Rows from block 2 of a small image embedding model, named by matrix and row number. Rows with one number belong to one neuron. Each number is 200 + 20 x the weight over its row's rms, rounded and kept within 0 to 999. All counts start at 0.
After each neuron's rows are labels from the 100 images, of 14848, where the neuron reaches its highest value: "responds to" is what is common among them. Only what is clearly more common there than usual is listed. The data: retinal OCT scans (Kermany 2017). In brackets: how many of the 100.
# fc1: MLP up (model.blocks.2.mlp.fc1.weight, 1024x256), inputs 172-255
# fc2: MLP down (model.blocks.2.mlp.fc2.weight, 256x1024, transposed), outputs 172-255

fc1.666,210,203,183,194,212,210,194,219,205,176,187,198,180,194,200,199,223,163,188,210,217,186,196,207,185,172,186,195,181,160,203,171,211,186,158,225,199,206,232,222,203,217,184,187,197,201,205,166,194,274,195,184,206,192,223,228,193,190,218,223,252,194,185,200,191,204,215,205,198,202,217,233,233,168,162,240,195,217,216,198,217,205,191,180
fc2.666,187,179,194,224,188,227,198,197,172,212,211,182,183,208,224,188,176,202,218,194,172,188,183,182,219,197,188,193,201,201,178,156,212,206,208,180,231,233,218,192,215,227,209,170,176,204,204,219,207,195,211,203,185,165,207,219,223,207,217,225,200,217,187,201,206,140,199,232,209,213,183,186,185,183,191,193,213,260,216,176,190,190,213,146
responds to: finding: normal (96)

fc1.29,217,159,207,190,198,188,205,191,186,209,191,196,200,191,207,158,214,191,210,221,235,205,209,215,198,203,222,186,240,218,212,192,169,174,232,179,197,219,196,192,181,204,216,228,207,177,207,200,164,185,227,207,183,216,213,221,172,196,215,211,190,213,216,224,206,217,207,197,202,185,191,192,222,193,224,205,185,183,193,178,212,174,210,221
fc2.29,198,212,227,219,212,203,158,198,213,203,192,153,236,212,207,204,183,201,206,209,181,196,186,194,207,207,206,224,229,184,177,192,196,206,225,194,196,173,209,181,232,200,191,182,194,207,205,214,209,229,207,210,209,257,200,208,204,221,189,226,228,205,183,216,213,233,196,209,227,177,199,194,189,195,233,215,184,171,225,212,216,245,176,170
responds to: finding: diabetic macular edema (90)

fc1.418,192,194,191,205,229,205,191,177,202,226,178,183,214,206,180,195,225,174,218,199,198,200,186,181,220,185,209,198,178,210,186,205,208,224,211,124,187,164,194,218,191,175,229,188,181,214,170,139,203,235,241,186,185,173,213,195,222,163,197,219,203,183,211,206,187,189,200,224,192,193,213,225,216,195,199,210,204,227,191,188,217,181,215,157
fc2.418,236,195,205,207,190,203,207,203,218,189,226,197,166,213,196,224,199,168,204,222,159,171,180,176,169,160,191,215,205,185,222,186,191,221,223,236,202,173,224,217,221,208,194,198,222,206,201,259,188,205,186,192,204,150,211,220,207,209,237,215,196,183,115,182,190,191,184,174,211,228,183,188,183,192,188,181,196,186,205,209,193,189,181,195
responds to: finding: normal (99)

fc1.760,168,199,231,247,155,216,185,190,211,169,224,196,192,216,175,182,197,211,208,197,192,221,175,174,187,200,235,185,213,182,195,207,182,202,195,209,180,190,243,189,222,194,165,221,203,185,242,204,210,188,210,219,242,222,192,187,219,205,191,224,196,179,206,178,236,206,192,219,235,214,221,203,185,165,216,211,190,193,207,207,194,196,214,178
fc2.760,193,169,190,204,198,201,198,202,176,202,239,207,170,193,190,181,184,223,192,217,182,192,185,201,225,184,204,236,181,218,201,194,219,180,195,196,219,161,206,191,198,247,252,170,209,180,183,251,209,205,233,191,152,178,221,210,196,180,223,215,187,211,196,200,190,207,208,178,164,215,181,220,211,221,212,209,236,204,212,209,179,209,204,196
responds to: finding: drusen (78)

fc1.742,184,198,204,218,182,195,192,212,198,209,209,213,185,175,205,233,216,183,221,170,169,196,203,199,176,208,227,217,177,140,189,222,221,181,201,190,179,162,200,200,205,188,202,187,199,177,156,195,207,191,210,222,144,204,217,227,214,216,198,219,223,198,218,210,208,187,178,207,211,198,271,226,206,188,164,207,183,197,188,185,229,210,196,238
fc2.742,173,163,200,182,205,171,197,198,215,230,230,205,223,223,198,179,234,157,237,168,224,189,172,180,218,207,214,205,217,187,210,187,194,203,203,198,198,226,202,239,198,225,169,197,219,194,197,219,220,212,217,200,185,144,190,215,197,187,219,203,173,207,239,234,178,182,199,215,186,219,167,204,172,205,185,236,239,221,210,192,221,198,203,228
responds to: finding: diabetic macular edema (66)

fc1.547,172,191,220,209,176,189,200,198,179,210,225,197,219,222,225,182,176,221,165,220,189,199,196,186,209,204,218,205,203,209,246,179,213,205,189,219,183,232,208,175,248,206,208,173,189,255,200,196,192,189,171,212,201,221,208,171,157,213,213,185,221,171,222,225,231,193,205,220,206,205,208,180,205,160,211,237,204,236,178,203,199,230,178,190
fc2.547,229,189,192,215,198,192,238,209,207,210,217,210,187,226,209,207,179,257,220,216,214,209,187,197,210,217,234,240,192,208,168,214,207,212,213,238,202,205,210,198,191,226,214,168,220,189,162,243,198,185,214,181,167,207,189,246,192,188,206,223,223,182,179,158,192,173,201,174,189,208,191,203,212,237,193,188,232,203,208,217,192,197,201,171
responds to: finding: drusen (82)

fc1.468,188,182,196,187,233,194,203,200,218,199,225,252,187,194,168,224,209,183,181,227,172,191,216,209,207,184,204,209,200,185,249,172,211,219,217,206,191,194,186,205,169,183,179,169,180,208,189,199,221,180,205,197,187,195,186,211,223,238,200,182,183,221,194,182,208,180,180,226,186,179,115,207,221,176,203,222,180,206,211,196,202,197,211,181
fc2.468,187,172,215,207,184,169,188,207,199,161,194,187,153,197,234,241,212,183,206,239,192,207,245,192,175,196,180,227,198,206,180,230,212,189,182,179,212,217,192,206,211,249,231,187,199,178,195,223,195,200,174,213,184,170,217,200,195,203,217,191,192,224,137,221,204,205,182,190,198,186,181,206,195,203,202,215,207,182,195,178,229,208,254,184
responds to: finding: normal (100)

fc1.450,185,191,206,175,213,207,189,196,212,189,184,180,208,207,212,187,228,155,210,186,240,213,215,194,225,210,189,188,157,187,193,182,204,203,174,161,218,185,225,172,187,201,228,240,180,200,184,162,196,246,220,196,200,192,207,205,251,177,234,201,197,223,197,191,206,214,205,192,199,195,210,222,230,191,189,204,186,228,201,218,196,193,222,173
fc2.450,215,180,178,196,228,220,215,196,200,208,202,212,199,183,202,208,208,156,200,207,177,172,209,206,210,185,168,207,215,202,212,196,207,206,186,228,204,178,235,174,226,194,172,203,180,217,227,241,231,203,217,196,204,162,186,191,206,209,237,195,192,195,137,191,186,197,153,166,180,229,192,159,201,194,190,167,190,221,210,225,215,214,170,200
responds to: finding: normal (100)

fc1.567,226,196,191,232,213,161,218,208,183,224,189,218,208,188,194,188,226,148,204,204,179,182,232,187,223,214,184,165,177,180,206,192,161,183,194,196,191,205,199,197,164,180,211,198,159,204,165,190,205,230,224,162,196,215,215,199,219,159,194,248,170,193,232,177,190,178,197,162,211,181,215,194,204,230,211,218,181,182,229,215,207,195,213,169
fc2.567,207,195,180,212,177,233,197,206,217,170,207,212,174,227,203,220,182,165,206,174,229,180,225,172,169,177,171,247,184,165,217,179,234,183,197,164,234,188,203,238,210,196,183,221,178,203,213,188,195,209,215,197,195,198,187,203,227,188,203,225,201,226,201,148,227,166,173,196,174,202,211,179,187,196,203,202,199,171,183,207,211,189,190,204
responds to: finding: normal (100)

fc1.608,182,160,176,198,213,166,195,208,200,191,205,206,186,170,212,178,235,163,194,190,212,160,222,224,200,195,188,197,215,190,161,158,184,209,201,218,188,234,167,207,207,191,182,172,206,190,219,153,210,192,231,218,203,237,184,191,217,200,204,201,236,196,199,175,233,191,189,211,212,177,246,208,190,235,194,224,192,193,202,220,185,209,216,182
fc2.608,223,178,233,210,166,206,174,211,218,212,215,210,224,198,205,205,200,216,183,190,188,199,160,188,202,205,210,175,241,196,190,224,194,211,192,216,188,193,211,183,201,226,205,203,174,160,193,203,208,206,199,210,179,219,216,180,205,212,211,194,219,173,237,197,185,179,228,180,160,230,178,228,205,219,219,209,190,207,216,189,199,207,190,205
responds to: finding: normal (94)

fc1.252,201,206,175,209,217,222,212,209,174,213,201,220,192,208,192,176,201,238,206,153,225,164,208,216,218,208,239,198,222,194,234,203,184,185,218,184,176,243,194,226,214,184,222,189,190,161,227,156,211,221,199,183,177,228,189,224,177,184,196,192,169,216,187,218,191,201,199,210,167,176,215,214,198,202,218,183,196,204,204,194,193,234,163,195
fc2.252,187,174,208,207,216,207,198,183,220,203,214,164,178,195,192,206,177,237,229,195,181,202,135,209,174,218,196,227,205,208,216,192,173,204,202,184,180,205,232,184,206,219,166,186,214,210,191,241,213,215,214,223,208,228,232,202,199,168,168,247,211,226,216,197,168,188,202,197,214,221,195,177,189,165,206,200,194,198,236,223,207,202,149,200
responds to: finding: diabetic macular edema (99)

fc1.188,211,206,199,209,206,217,232,193,205,195,220,224,177,232,192,219,217,190,173,223,225,164,170,207,243,241,201,199,205,179,222,229,217,198,182,220,214,156,200,198,182,175,219,216,239,197,206,203,218,173,182,183,179,205,199,171,212,216,210,207,183,192,207,217,179,173,197,200,195,215,158,215,163,217,234,200,210,198,194,196,191,207,189,195
fc2.188,202,181,210,210,203,153,201,193,216,188,199,210,163,222,211,220,164,216,204,163,197,186,217,200,177,184,214,205,199,208,211,195,217,215,209,196,191,198,181,197,223,195,180,166,199,218,218,229,223,233,206,203,190,190,201,179,182,205,209,201,201,230,216,215,193,205,155,181,190,198,200,192,196,224,189,210,187,202,182,184,221,179,192,230
responds to: finding: normal (94)

fc1.51,199,205,201,163,183,202,204,200,205,202,174,223,185,207,214,163,196,192,232,201,150,161,173,217,185,176,205,187,191,192,176,193,213,186,202,202,218,206,198,204,163,193,192,220,216,176,218,176,183,156,197,220,189,186,203,211,191,180,214,219,218,217,257,205,193,185,216,198,183,179,228,234,177,211,161,189,178,212,217,190,219,177,198,182
fc2.51,170,236,194,210,207,200,209,215,172,225,200,201,185,173,223,162,204,232,196,200,243,201,183,227,191,195,193,181,150,215,205,167,220,195,216,215,212,201,232,216,181,185,215,212,197,221,191,190,259,197,221,193,211,228,226,182,207,219,221,176,215,187,215,215,204,178,218,222,180,213,190,196,172,192,219,242,213,160,212,208,209,209,228,227
responds to: finding: normal (97)

fc1.453,223,226,183,211,209,168,244,201,183,187,208,196,207,223,192,198,196,207,209,179,193,200,194,208,216,179,134,180,211,213,214,199,195,219,180,211,184,213,145,217,209,224,214,207,221,198,206,177,194,187,223,214,202,187,184,209,244,215,208,187,236,191,235,178,183,207,163,213,209,193,202,209,220,183,176,194,197,177,167,228,170,191,214,168
fc2.453,207,166,193,214,197,205,206,151,184,147,193,201,178,182,230,182,220,195,211,242,202,166,212,201,188,181,201,214,184,208,225,197,245,208,171,218,195,200,193,191,205,175,196,161,210,205,210,231,216,223,206,198,220,203,207,199,202,206,216,178,198,167,173,209,249,173,217,194,208,226,204,200,218,227,232,200,185,176,216,197,221,170,190,170
responds to: finding: choroidal neovascularization (99)

fc1.514,221,201,240,242,191,213,200,189,215,218,164,198,177,216,193,182,221,197,199,214,196,201,204,176,212,223,212,185,176,224,193,182,203,232,217,206,211,186,181,216,172,199,228,160,178,165,193,171,224,237,222,198,205,202,219,217,201,178,192,223,186,201,219,196,186,230,209,174,195,176,210,198,201,154,203,200,186,202,229,224,198,172,234,173
fc2.514,209,190,159,208,212,220,190,180,223,168,206,190,164,197,215,224,217,184,215,184,215,192,218,169,178,149,195,252,194,211,217,155,224,214,169,200,199,167,206,230,197,222,205,208,189,198,211,200,211,210,209,192,222,150,205,234,224,164,211,216,177,219,165,198,193,160,197,215,199,203,177,203,215,194,165,190,224,202,184,216,192,210,198,191
responds to: finding: normal (100)

fc1.334,186,187,167,199,205,213,200,189,204,202,235,220,204,223,182,179,174,191,152,197,217,207,194,181,236,219,192,191,193,238,175,202,217,208,178,223,238,205,226,183,180,198,195,180,237,215,198,159,212,203,169,218,166,227,191,241,225,178,228,227,169,199,200,212,193,185,193,251,184,220,235,208,204,221,202,207,207,180,166,205,170,186,218,192
fc2.334,179,222,182,175,185,234,164,216,220,210,239,217,243,209,166,202,200,150,182,209,221,200,179,198,203,199,167,215,167,238,211,214,219,231,195,166,199,186,191,224,162,168,213,194,236,207,192,191,165,180,212,154,197,263,221,194,176,213,201,220,223,236,227,202,216,234,234,219,220,212,154,200,218,198,181,180,217,183,184,188,189,191,170,235
responds to: finding: drusen (61)

fc1.268,216,177,221,213,205,191,190,185,155,188,208,183,198,199,214,154,186,197,193,224,202,176,212,225,190,231,237,191,249,206,226,200,161,231,231,201,189,241,213,209,187,188,185,206,206,170,199,206,167,188,210,214,209,207,230,228,158,205,212,216,184,228,177,213,197,211,201,219,221,184,217,199,191,211,213,193,212,190,177,191,210,192,184,245
fc2.268,209,214,227,193,229,223,172,222,208,217,202,181,210,223,167,221,196,231,221,193,183,201,177,217,214,209,180,222,204,191,181,176,197,234,193,202,194,191,205,188,215,206,210,181,207,201,182,266,223,219,203,180,210,254,185,245,245,184,143,208,201,223,190,211,210,221,222,221,187,162,183,184,176,193,236,187,184,207,218,230,195,211,172,188
responds to: finding: diabetic macular edema (99)

fc1.692,197,196,172,179,187,201,185,235,198,163,199,235,197,189,200,156,178,213,219,158,178,218,267,197,195,207,196,192,204,182,228,202,204,227,229,216,200,187,206,223,186,191,193,208,186,242,232,196,211,176,205,210,191,167,212,209,213,206,205,185,202,207,229,194,195,221,192,235,208,199,215,226,188,190,212,180,204,198,204,198,177,194,221,204
fc2.692,194,193,203,165,213,210,204,191,205,228,216,166,178,194,232,207,200,175,204,224,201,176,214,215,222,233,192,192,168,209,171,163,179,236,188,209,195,200,181,241,180,191,178,221,235,218,218,217,211,197,206,209,213,172,170,198,238,189,217,170,192,200,183,198,237,194,173,199,213,202,201,173,167,197,201,210,216,201,201,188,208,165,193,197
responds to: finding: normal (93)

fc1.184,190,221,225,185,197,206,226,218,206,214,184,211,231,193,193,158,215,179,181,180,174,205,195,147,221,207,186,185,204,166,207,163,179,206,185,213,147,223,193,203,217,213,205,232,216,192,221,186,183,215,239,205,199,212,204,174,168,209,184,184,208,193,198,215,212,199,223,251,214,229,211,211,196,176,203,242,186,221,223,229,196,194,175,197
fc2.184,212,187,194,201,173,204,186,204,225,196,186,215,201,185,194,180,229,199,187,189,196,189,206,224,205,215,213,195,185,222,196,218,206,204,204,209,210,213,210,217,204,180,193,197,192,192,175,228,197,241,212,209,165,198,159,197,197,174,214,207,195,192,166,164,207,187,179,203,179,221,203,170,207,164,151,198,226,211,209,184,230,197,241,164
responds to: finding: drusen (46)

fc1.592,204,212,209,228,183,198,209,201,211,206,205,240,151,205,207,204,197,166,222,185,222,159,174,202,194,239,216,217,206,192,184,192,208,181,229,244,181,197,191,183,195,196,189,199,195,184,195,218,188,193,187,195,189,192,228,196,149,209,210,214,216,220,234,188,204,194,198,219,206,234,210,207,185,222,204,218,226,197,220,206,216,190,251,207
fc2.592,191,185,189,177,190,174,223,227,219,145,228,200,200,200,193,203,203,158,228,195,158,186,193,211,178,213,244,203,198,189,213,209,176,223,228,201,188,236,172,219,206,174,222,190,216,205,196,223,246,242,217,226,192,186,212,240,221,211,191,194,204,195,205,219,166,186,174,203,185,212,185,177,202,179,240,223,194,217,211,161,219,192,205,227
responds to: finding: diabetic macular edema (71)

fc1.251,191,196,221,234,212,187,190,232,204,187,194,205,211,176,219,166,169,215,186,235,210,216,206,218,218,225,179,166,197,214,174,189,183,207,250,219,222,238,216,233,210,230,220,199,183,174,205,181,183,180,206,193,208,185,207,206,175,203,202,186,201,180,197,200,200,232,218,192,245,164,199,237,225,218,172,219,190,205,182,180,216,190,212,200
fc2.251,215,174,199,199,212,187,159,204,159,230,208,212,195,206,178,196,214,192,210,145,181,201,216,223,197,217,220,183,193,185,173,193,195,184,224,210,197,234,160,186,217,198,205,196,215,238,217,230,248,219,200,162,200,271,179,225,170,195,191,200,225,225,160,195,203,218,196,191,211,207,202,142,227,177,210,214,204,220,191,217,197,196,194,205
responds to: finding: diabetic macular edema (69)

fc1.724,192,192,196,245,211,169,183,157,175,136,190,257,186,207,207,185,194,212,171,196,195,183,194,213,178,188,191,210,194,221,177,203,208,210,229,210,170,210,184,189,204,168,221,192,211,185,193,148,171,197,206,172,189,201,186,187,191,189,177,215,218,221,230,220,186,201,204,236,201,219,218,208,203,184,202,139,197,196,199,181,149,198,208,211
fc2.724,228,191,191,197,191,163,187,192,193,199,194,204,209,217,191,213,206,199,179,229,173,202,204,229,209,195,203,237,214,182,223,200,220,165,188,194,182,191,166,175,219,204,204,213,211,178,217,201,193,207,223,228,230,147,194,195,204,218,214,204,196,202,233,184,216,199,217,224,169,217,206,218,205,179,221,208,197,185,215,198,185,204,205,194
responds to: finding: normal (99)

fc1.289,223,185,194,197,234,218,183,233,195,201,178,211,217,224,208,196,170,184,203,226,201,197,196,192,190,197,216,200,255,193,228,203,170,257,207,213,210,231,193,196,186,216,188,212,236,171,196,181,192,177,198,206,200,222,186,208,222,184,165,208,193,173,230,208,189,179,181,238,188,189,202,197,208,206,181,206,207,233,207,190,151,204,179,189
fc2.289,215,188,211,216,228,206,224,186,155,211,204,160,190,220,191,221,169,201,180,226,176,168,177,170,203,218,229,196,200,228,171,231,207,157,182,196,191,208,194,217,187,209,186,192,184,182,197,198,202,189,175,251,225,186,202,210,244,216,200,223,202,223,198,168,201,219,215,215,172,202,189,182,200,214,215,183,182,206,197,240,213,183,178,174
responds to: finding: normal (90)

fc1.305,183,202,185,192,168,205,208,192,229,223,222,208,190,205,220,210,205,176,234,181,207,202,218,177,218,224,199,222,226,220,187,202,190,173,174,253,198,202,202,236,183,216,189,217,186,226,222,165,181,237,182,200,152,182,205,179,223,214,207,197,211,208,226,178,224,203,203,259,181,194,231,173,196,206,172,222,214,203,182,207,211,212,230,168
fc2.305,219,202,210,197,175,213,220,188,212,207,216,226,225,230,187,192,217,181,213,218,201,154,200,192,209,207,216,180,170,215,207,219,195,206,213,188,199,222,210,171,196,188,202,192,212,183,214,191,213,241,221,214,198,151,201,213,179,180,209,194,189,187,191,226,192,209,182,213,203,194,193,190,172,187,201,233,210,195,245,227,172,208,197,206
responds to: finding: normal (95)

fc1.56,192,224,214,212,220,146,209,220,203,211,202,215,203,212,189,193,237,202,189,224,207,198,205,235,165,164,180,222,235,214,161,223,239,182,192,206,146,236,183,188,196,176,221,210,188,224,186,222,222,182,203,221,180,181,231,225,212,201,195,188,215,196,216,219,191,193,180,174,196,219,183,165,211,150,212,180,218,193,213,198,198,190,185,205
fc2.56,208,152,197,227,212,218,193,169,177,179,180,172,204,253,186,170,192,199,215,222,208,182,221,219,178,179,212,218,170,192,217,206,227,192,201,190,221,190,193,245,213,200,186,258,205,210,170,198,220,204,195,190,197,212,180,179,162,182,213,183,194,200,239,194,229,220,192,194,211,194,219,163,192,220,232,206,222,165,181,200,204,170,234,166
responds to: finding: choroidal neovascularization (59)

fc1.557,188,176,197,230,203,183,165,249,181,186,206,196,193,192,218,177,160,185,212,222,191,204,237,206,185,223,213,202,236,225,196,181,172,201,206,240,202,229,199,183,197,223,207,210,240,198,177,204,189,191,201,195,215,179,223,202,161,224,218,245,239,183,218,222,170,217,223,218,229,196,182,180,228,213,185,197,194,173,192,219,210,198,210,181
fc2.557,216,202,209,212,217,180,183,205,180,220,232,204,195,231,192,213,199,205,202,168,188,213,206,213,217,192,173,184,187,212,149,172,209,235,216,205,206,227,187,180,227,186,206,194,221,202,205,253,223,214,183,138,204,237,173,231,186,185,154,197,200,222,175,224,215,201,174,201,192,149,182,162,208,191,216,165,218,177,195,185,189,200,205,207
responds to: finding: diabetic macular edema (87)

fc1.577,202,163,188,168,210,220,191,201,212,196,241,210,183,222,235,176,193,172,231,198,219,225,218,198,217,137,204,210,211,181,201,181,146,207,235,205,234,204,199,199,174,191,215,179,167,194,180,168,226,226,212,203,206,213,197,208,213,229,203,191,233,167,223,227,194,160,220,199,182,184,210,194,167,186,197,188,223,194,185,231,210,198,183,206
fc2.577,238,177,217,175,194,195,227,209,211,187,176,202,218,266,219,211,210,179,181,172,209,203,221,217,225,163,230,223,154,222,179,179,186,214,194,233,225,211,189,216,172,207,182,250,205,224,188,175,186,210,202,193,175,180,199,190,179,189,200,204,195,178,198,204,193,212,198,194,184,189,237,205,170,195,193,183,206,195,206,196,197,203,171,230
responds to: finding: choroidal neovascularization (71); finding: drusen (29)

fc1.427,213,192,232,226,202,189,194,194,191,174,222,199,164,218,203,163,209,181,200,170,198,239,186,209,208,179,171,207,228,220,196,186,166,230,201,217,218,158,150,205,212,192,204,197,208,231,194,199,199,188,217,169,209,223,198,194,174,193,210,213,170,191,218,208,233,218,223,194,199,199,216,168,173,228,191,178,180,169,209,224,193,187,207,199
fc2.427,216,165,167,173,174,227,208,233,190,203,195,189,168,202,173,230,205,190,182,176,180,203,224,177,185,219,201,205,177,182,174,187,237,222,181,201,210,213,196,189,227,152,179,211,183,183,166,217,211,198,249,194,218,236,188,196,182,208,197,213,188,189,210,192,183,198,209,207,202,206,196,210,177,169,209,225,180,181,190,213,234,184,240,195
responds to: finding: diabetic macular edema (91)

fc1.705,209,191,202,219,200,174,220,232,211,223,193,183,213,158,202,186,190,180,175,181,189,204,203,190,174,141,162,210,214,174,176,198,167,187,192,207,209,214,207,204,215,193,189,189,211,210,202,213,209,190,172,221,168,227,155,223,213,196,212,186,226,214,219,211,208,198,174,199,213,216,209,161,203,174,176,228,201,176,156,179,188,275,209,176
fc2.705,196,198,205,216,180,188,198,180,187,239,171,248,146,217,173,203,203,174,201,213,209,217,198,225,215,201,210,191,224,204,226,215,220,212,186,209,205,202,187,198,189,174,186,199,228,204,190,228,195,212,203,213,207,201,183,150,187,186,192,224,198,194,219,195,198,218,177,211,223,206,194,237,164,197,232,205,202,145,240,180,244,194,216,174
responds to: finding: choroidal neovascularization (99)