Weights of a small image embedding model: width 256, soap at rate 0.0018.
Rows from block 2, named by matrix and row number. Rows with one number belong to one neuron. Each number is 128 + 32 x the weight over its row's rms, rounded and kept within 0 to 255. All counts start at 0. Numbers have three digits each. After the name is the row's rms in percent of the matrix's.
# fc1: MLP up (model.blocks.2.mlp.fc1.weight, 1024x256), inputs 0-85
# fc2: MLP down (model.blocks.2.mlp.fc2.weight, 256x1024, transposed), outputs 0-85
fc1.102 109:154122084127144118149146125156098140145111156129139116150087108117055146145136170137074070111176119106109123133114159163132162065124102142139148131103117156097097129064168156110088144187163111110115092157172153107041128154108099145137197110177137132101132162
fc2.102 117:167131136119144076111084167108152129108097148109158169146068139123120190132048072211186117105156162086080134139110155110085086054108136135073082144144132162091144146133080191109145164146079138147090100142141134075098161104132152165129152070098138152105097158
fc1.103 083:138120128153117163141092124103066099107166139098128102122160175150154112108174113183151109123157132112121104158082193134126185106134074122175149145125162202148099114140113155111095126068143175136122115112130104174093163198087126099125121117091152121121133123
fc2.103 072:144100172157135150138156137149134116091170113186135119113147209076089149108179139057140181145067110168078161129099117209145171123166155174137100156140136110137094137155077122138076132187093175137101093130157135158100082120208073141123076160101139121117131124
fc1.104 095:157159138151085138088121115054128157155151118059086184112096146128104077174096196064107113120152146103140144131065126127139099112194145154118076139142117157086178145134113146117191118124187110174115123140096081139121181133184175165153075130116118110137180114
fc2.104 101:138064159124145116137115079106154157099087140121161076237127128129130158099133091124113134134160094112130129123100123139167101108078133076169093122130088149188152095151139087148130116095073115119132139126129114170124121126139135160108158110131174159158115149
fc1.105 091:114153131171113189146132152102124131089145099058111127182088134102164145189163175136070138148131136097100099081158120165116179108105178096147117163113157155104156159132094108159153142133118144085146106135119109165108081151113156152216126102085165102121138163
fc2.105 101:226166110079158103130165153119112130113107103076161180096112142104053143116069136118113138155112115105188135137108165135092128095126079201079124075097113131121124124148140163136097127044103121095129066135112175114082113161063169144116116020168138107152103092
fc1.106 112:113139048154099142096114111117084086124125094170146181158140158110112117096149193100130176130083155180130126180108111107150122137188108185122121084162117119131134146108091079147108121213103135115180089102120178183130135194096145149121120106117093162111104157
fc2.106 100:109114152125166117136117147078115104143102119155126090148139163114127141153101117118122110199155097152179119141080167120140152093115137061109106152140130142135107115138068082100127127146137107123149130158169072151114169072175151114102194193107144074161122074
fc1.107 082:185143112164175176092124141110101113145127166112157112126082156154124142080172127216186137121173097142175177141179142173093170125177164145103162096085151108081102142160140181075134155138173177217140109136129133095076145146126132104140167150167168140193180046
fc2.107 088:122160172097123187167120144161135147129112114142112156151099149143143087143140133149122103112119130111124109149076112170103127102148142117161117169123203137157132094140143106113112097132134131112142202120155125094163161140118127098109085146067102098096049147
fc1.108 112:131148120120153139172133057111118131110128123138139125110108130175185167159130155137134104110186138191169124166137113124143177193090090077170126142129138107084097111090089110088133114149131117167115144112167077130183102124131089149143130072075085124120106127
fc2.108 106:126107154139086119105116145123135107154173168162143126103133074130207070130112116118173132107159109124098060121115137174123118133157163142139085106109133085076090108129198116121124140136172166194166166210159125053120187097085118090065147151110140144170088145
fc1.109 101:110125123166205099144094086142118142064113120135153142154105093139147173123130076128078077142156182139113115156046131106140159036149138109143104158131141163131085144138125152147124101145136159153057091099117129099137126082145072147101175103125164101087101173
fc2.109 107:184083152131097106075098099162129060145094127164155156144128146168163157132104145179162163071115180115100102097139103172076119148178134137125100129120151195060142184116078094100165117150089054135123061136198168102152169174078145133130184076120094139116110173
fc1.110 108:179100137096125154153116195126083173100128114116147161133130172091137097173124132145136105130091133036121111129125155123133114110131165092136082174101109092087162215117117125181109119147191114121156173112201113151140124148124121116110158138095067114153133122
fc2.110 100:111164190145131132021157165113104151095117100149129119077097069124087153104072175117192109145112119116151120068194148114163134119132111176099097148095153083109119120158143146136100105146152153118088183148146122112140158129124130146115145133179150239170096161
fc1.111 080:101075104128117191105122150165103111172082203091113099180091150120121140134200119185164113056124112168152124120169172185124181138109103200124154120091163142112132110141123135098091114149172171156129124112148162103084145127143121142122166191166158165187182110
fc2.111 080:094154172073117173137098130139094138132109124154105137192100197143122117131138165147132133136132138121132148150124103182082135082172186124152149134121133128119126161168137130081118096109145157100169105105144102125147175120121156113125089147115064090090091156
fc1.112 114:189191141167111107164160086068125083172088125138185122243111138127161083090121107094106155115124153202146180136126136144145120121126121137158140108093134150070152162124113138127098191083103132168136093124137209109073149123094193102120152156173140099160151120
fc2.112 111:113140096137120151076135123118161113197068097089149133165141139106168064119176160158120088130093157122162113146048094170099189103117083152138169094140133116080088127141138160125148127101160146130126079111108088116150108088159134114166118228179096104147108124
fc1.113 089:133174166149194198079087112116132116128138162088093074122180138096122146146118084150176169092116102099089100169114113110145155118161162125163123154145115151034134111145073152100113070134095119087120135194132120160145142131143073098171105170137167179055106144
fc2.113 095:140164106090129106092154158104116113174105101127123159090106165114147109155126168154164132110121132082177107125117138138116128096161136185145057185149111139140094090185101099142138140115075163116154116154171129117125127077129104160118162106162142119170095153
fc1.114 096:114141161122199133093079111152100128172115090094146138105129105151155083150102132144133065140058167101112091144108169098181117100169097037117119176061129192101074150093060132196120084126140122128158129136142124092164148145137107090118143057155142149087050124
fc2.114 107:090182175096137108119114141097170143096088063150145135116077157087113127172090102133102154122113099103097148163189131143154113138085132181101107120172053126051166137147134156087176104180147157134141158092080133118127111200107119118123129096134164138118113137
fc1.115 112:165087174121150134091135162095088145100134123149175094079157115079159112055164147131165129113149180134094198085089100092126128120116149083135096168121091168093149147171127134075109098153154146192135157147096154146183063159187121152164146142150162130171141132
fc2.115 106:104101069087104128117123100170121131173075126120171153106115161152165104102072093133087130097135152154100098104118172199179162126142101154148122147158121111117073162147140160103097139152169099153170133144176169125117134124131128158107123181075116103195081121
fc1.116 097:150155088131145171113130121088093103103108085151117182074124138095137059129138153105134091151152116123047058141140095115156152142104167110119106157128133147113138146142119146134196058106093132136096124213126162210141144145127106100133140156109126161072128097
fc2.116 093:162106105122083146144102157083143120161082097145073113089096175136161099097139155106158128090055189077179125155062126112071130115146164129116130114142095147128129108153121080104129135154098137188169074205147123094132125112142110179125157148122167125111069113
fc1.117 098:110121135161129125097170154159158149098168119040080164112111132155132135086147137193110176108118157080102184166127143108111100100147168135119142172127117141117195110152094148166135090105067169105090136121081149151096109130062079174157129122103110197072107133
fc2.117 095:113100153146162120185126135158163100105186096116170122099130100190139138101161149202129120135152148154140101113113164151156205089105151133151154073150171171121156180079155130095148133113159110128131073170150116116135092157127122147108172135126144124173109151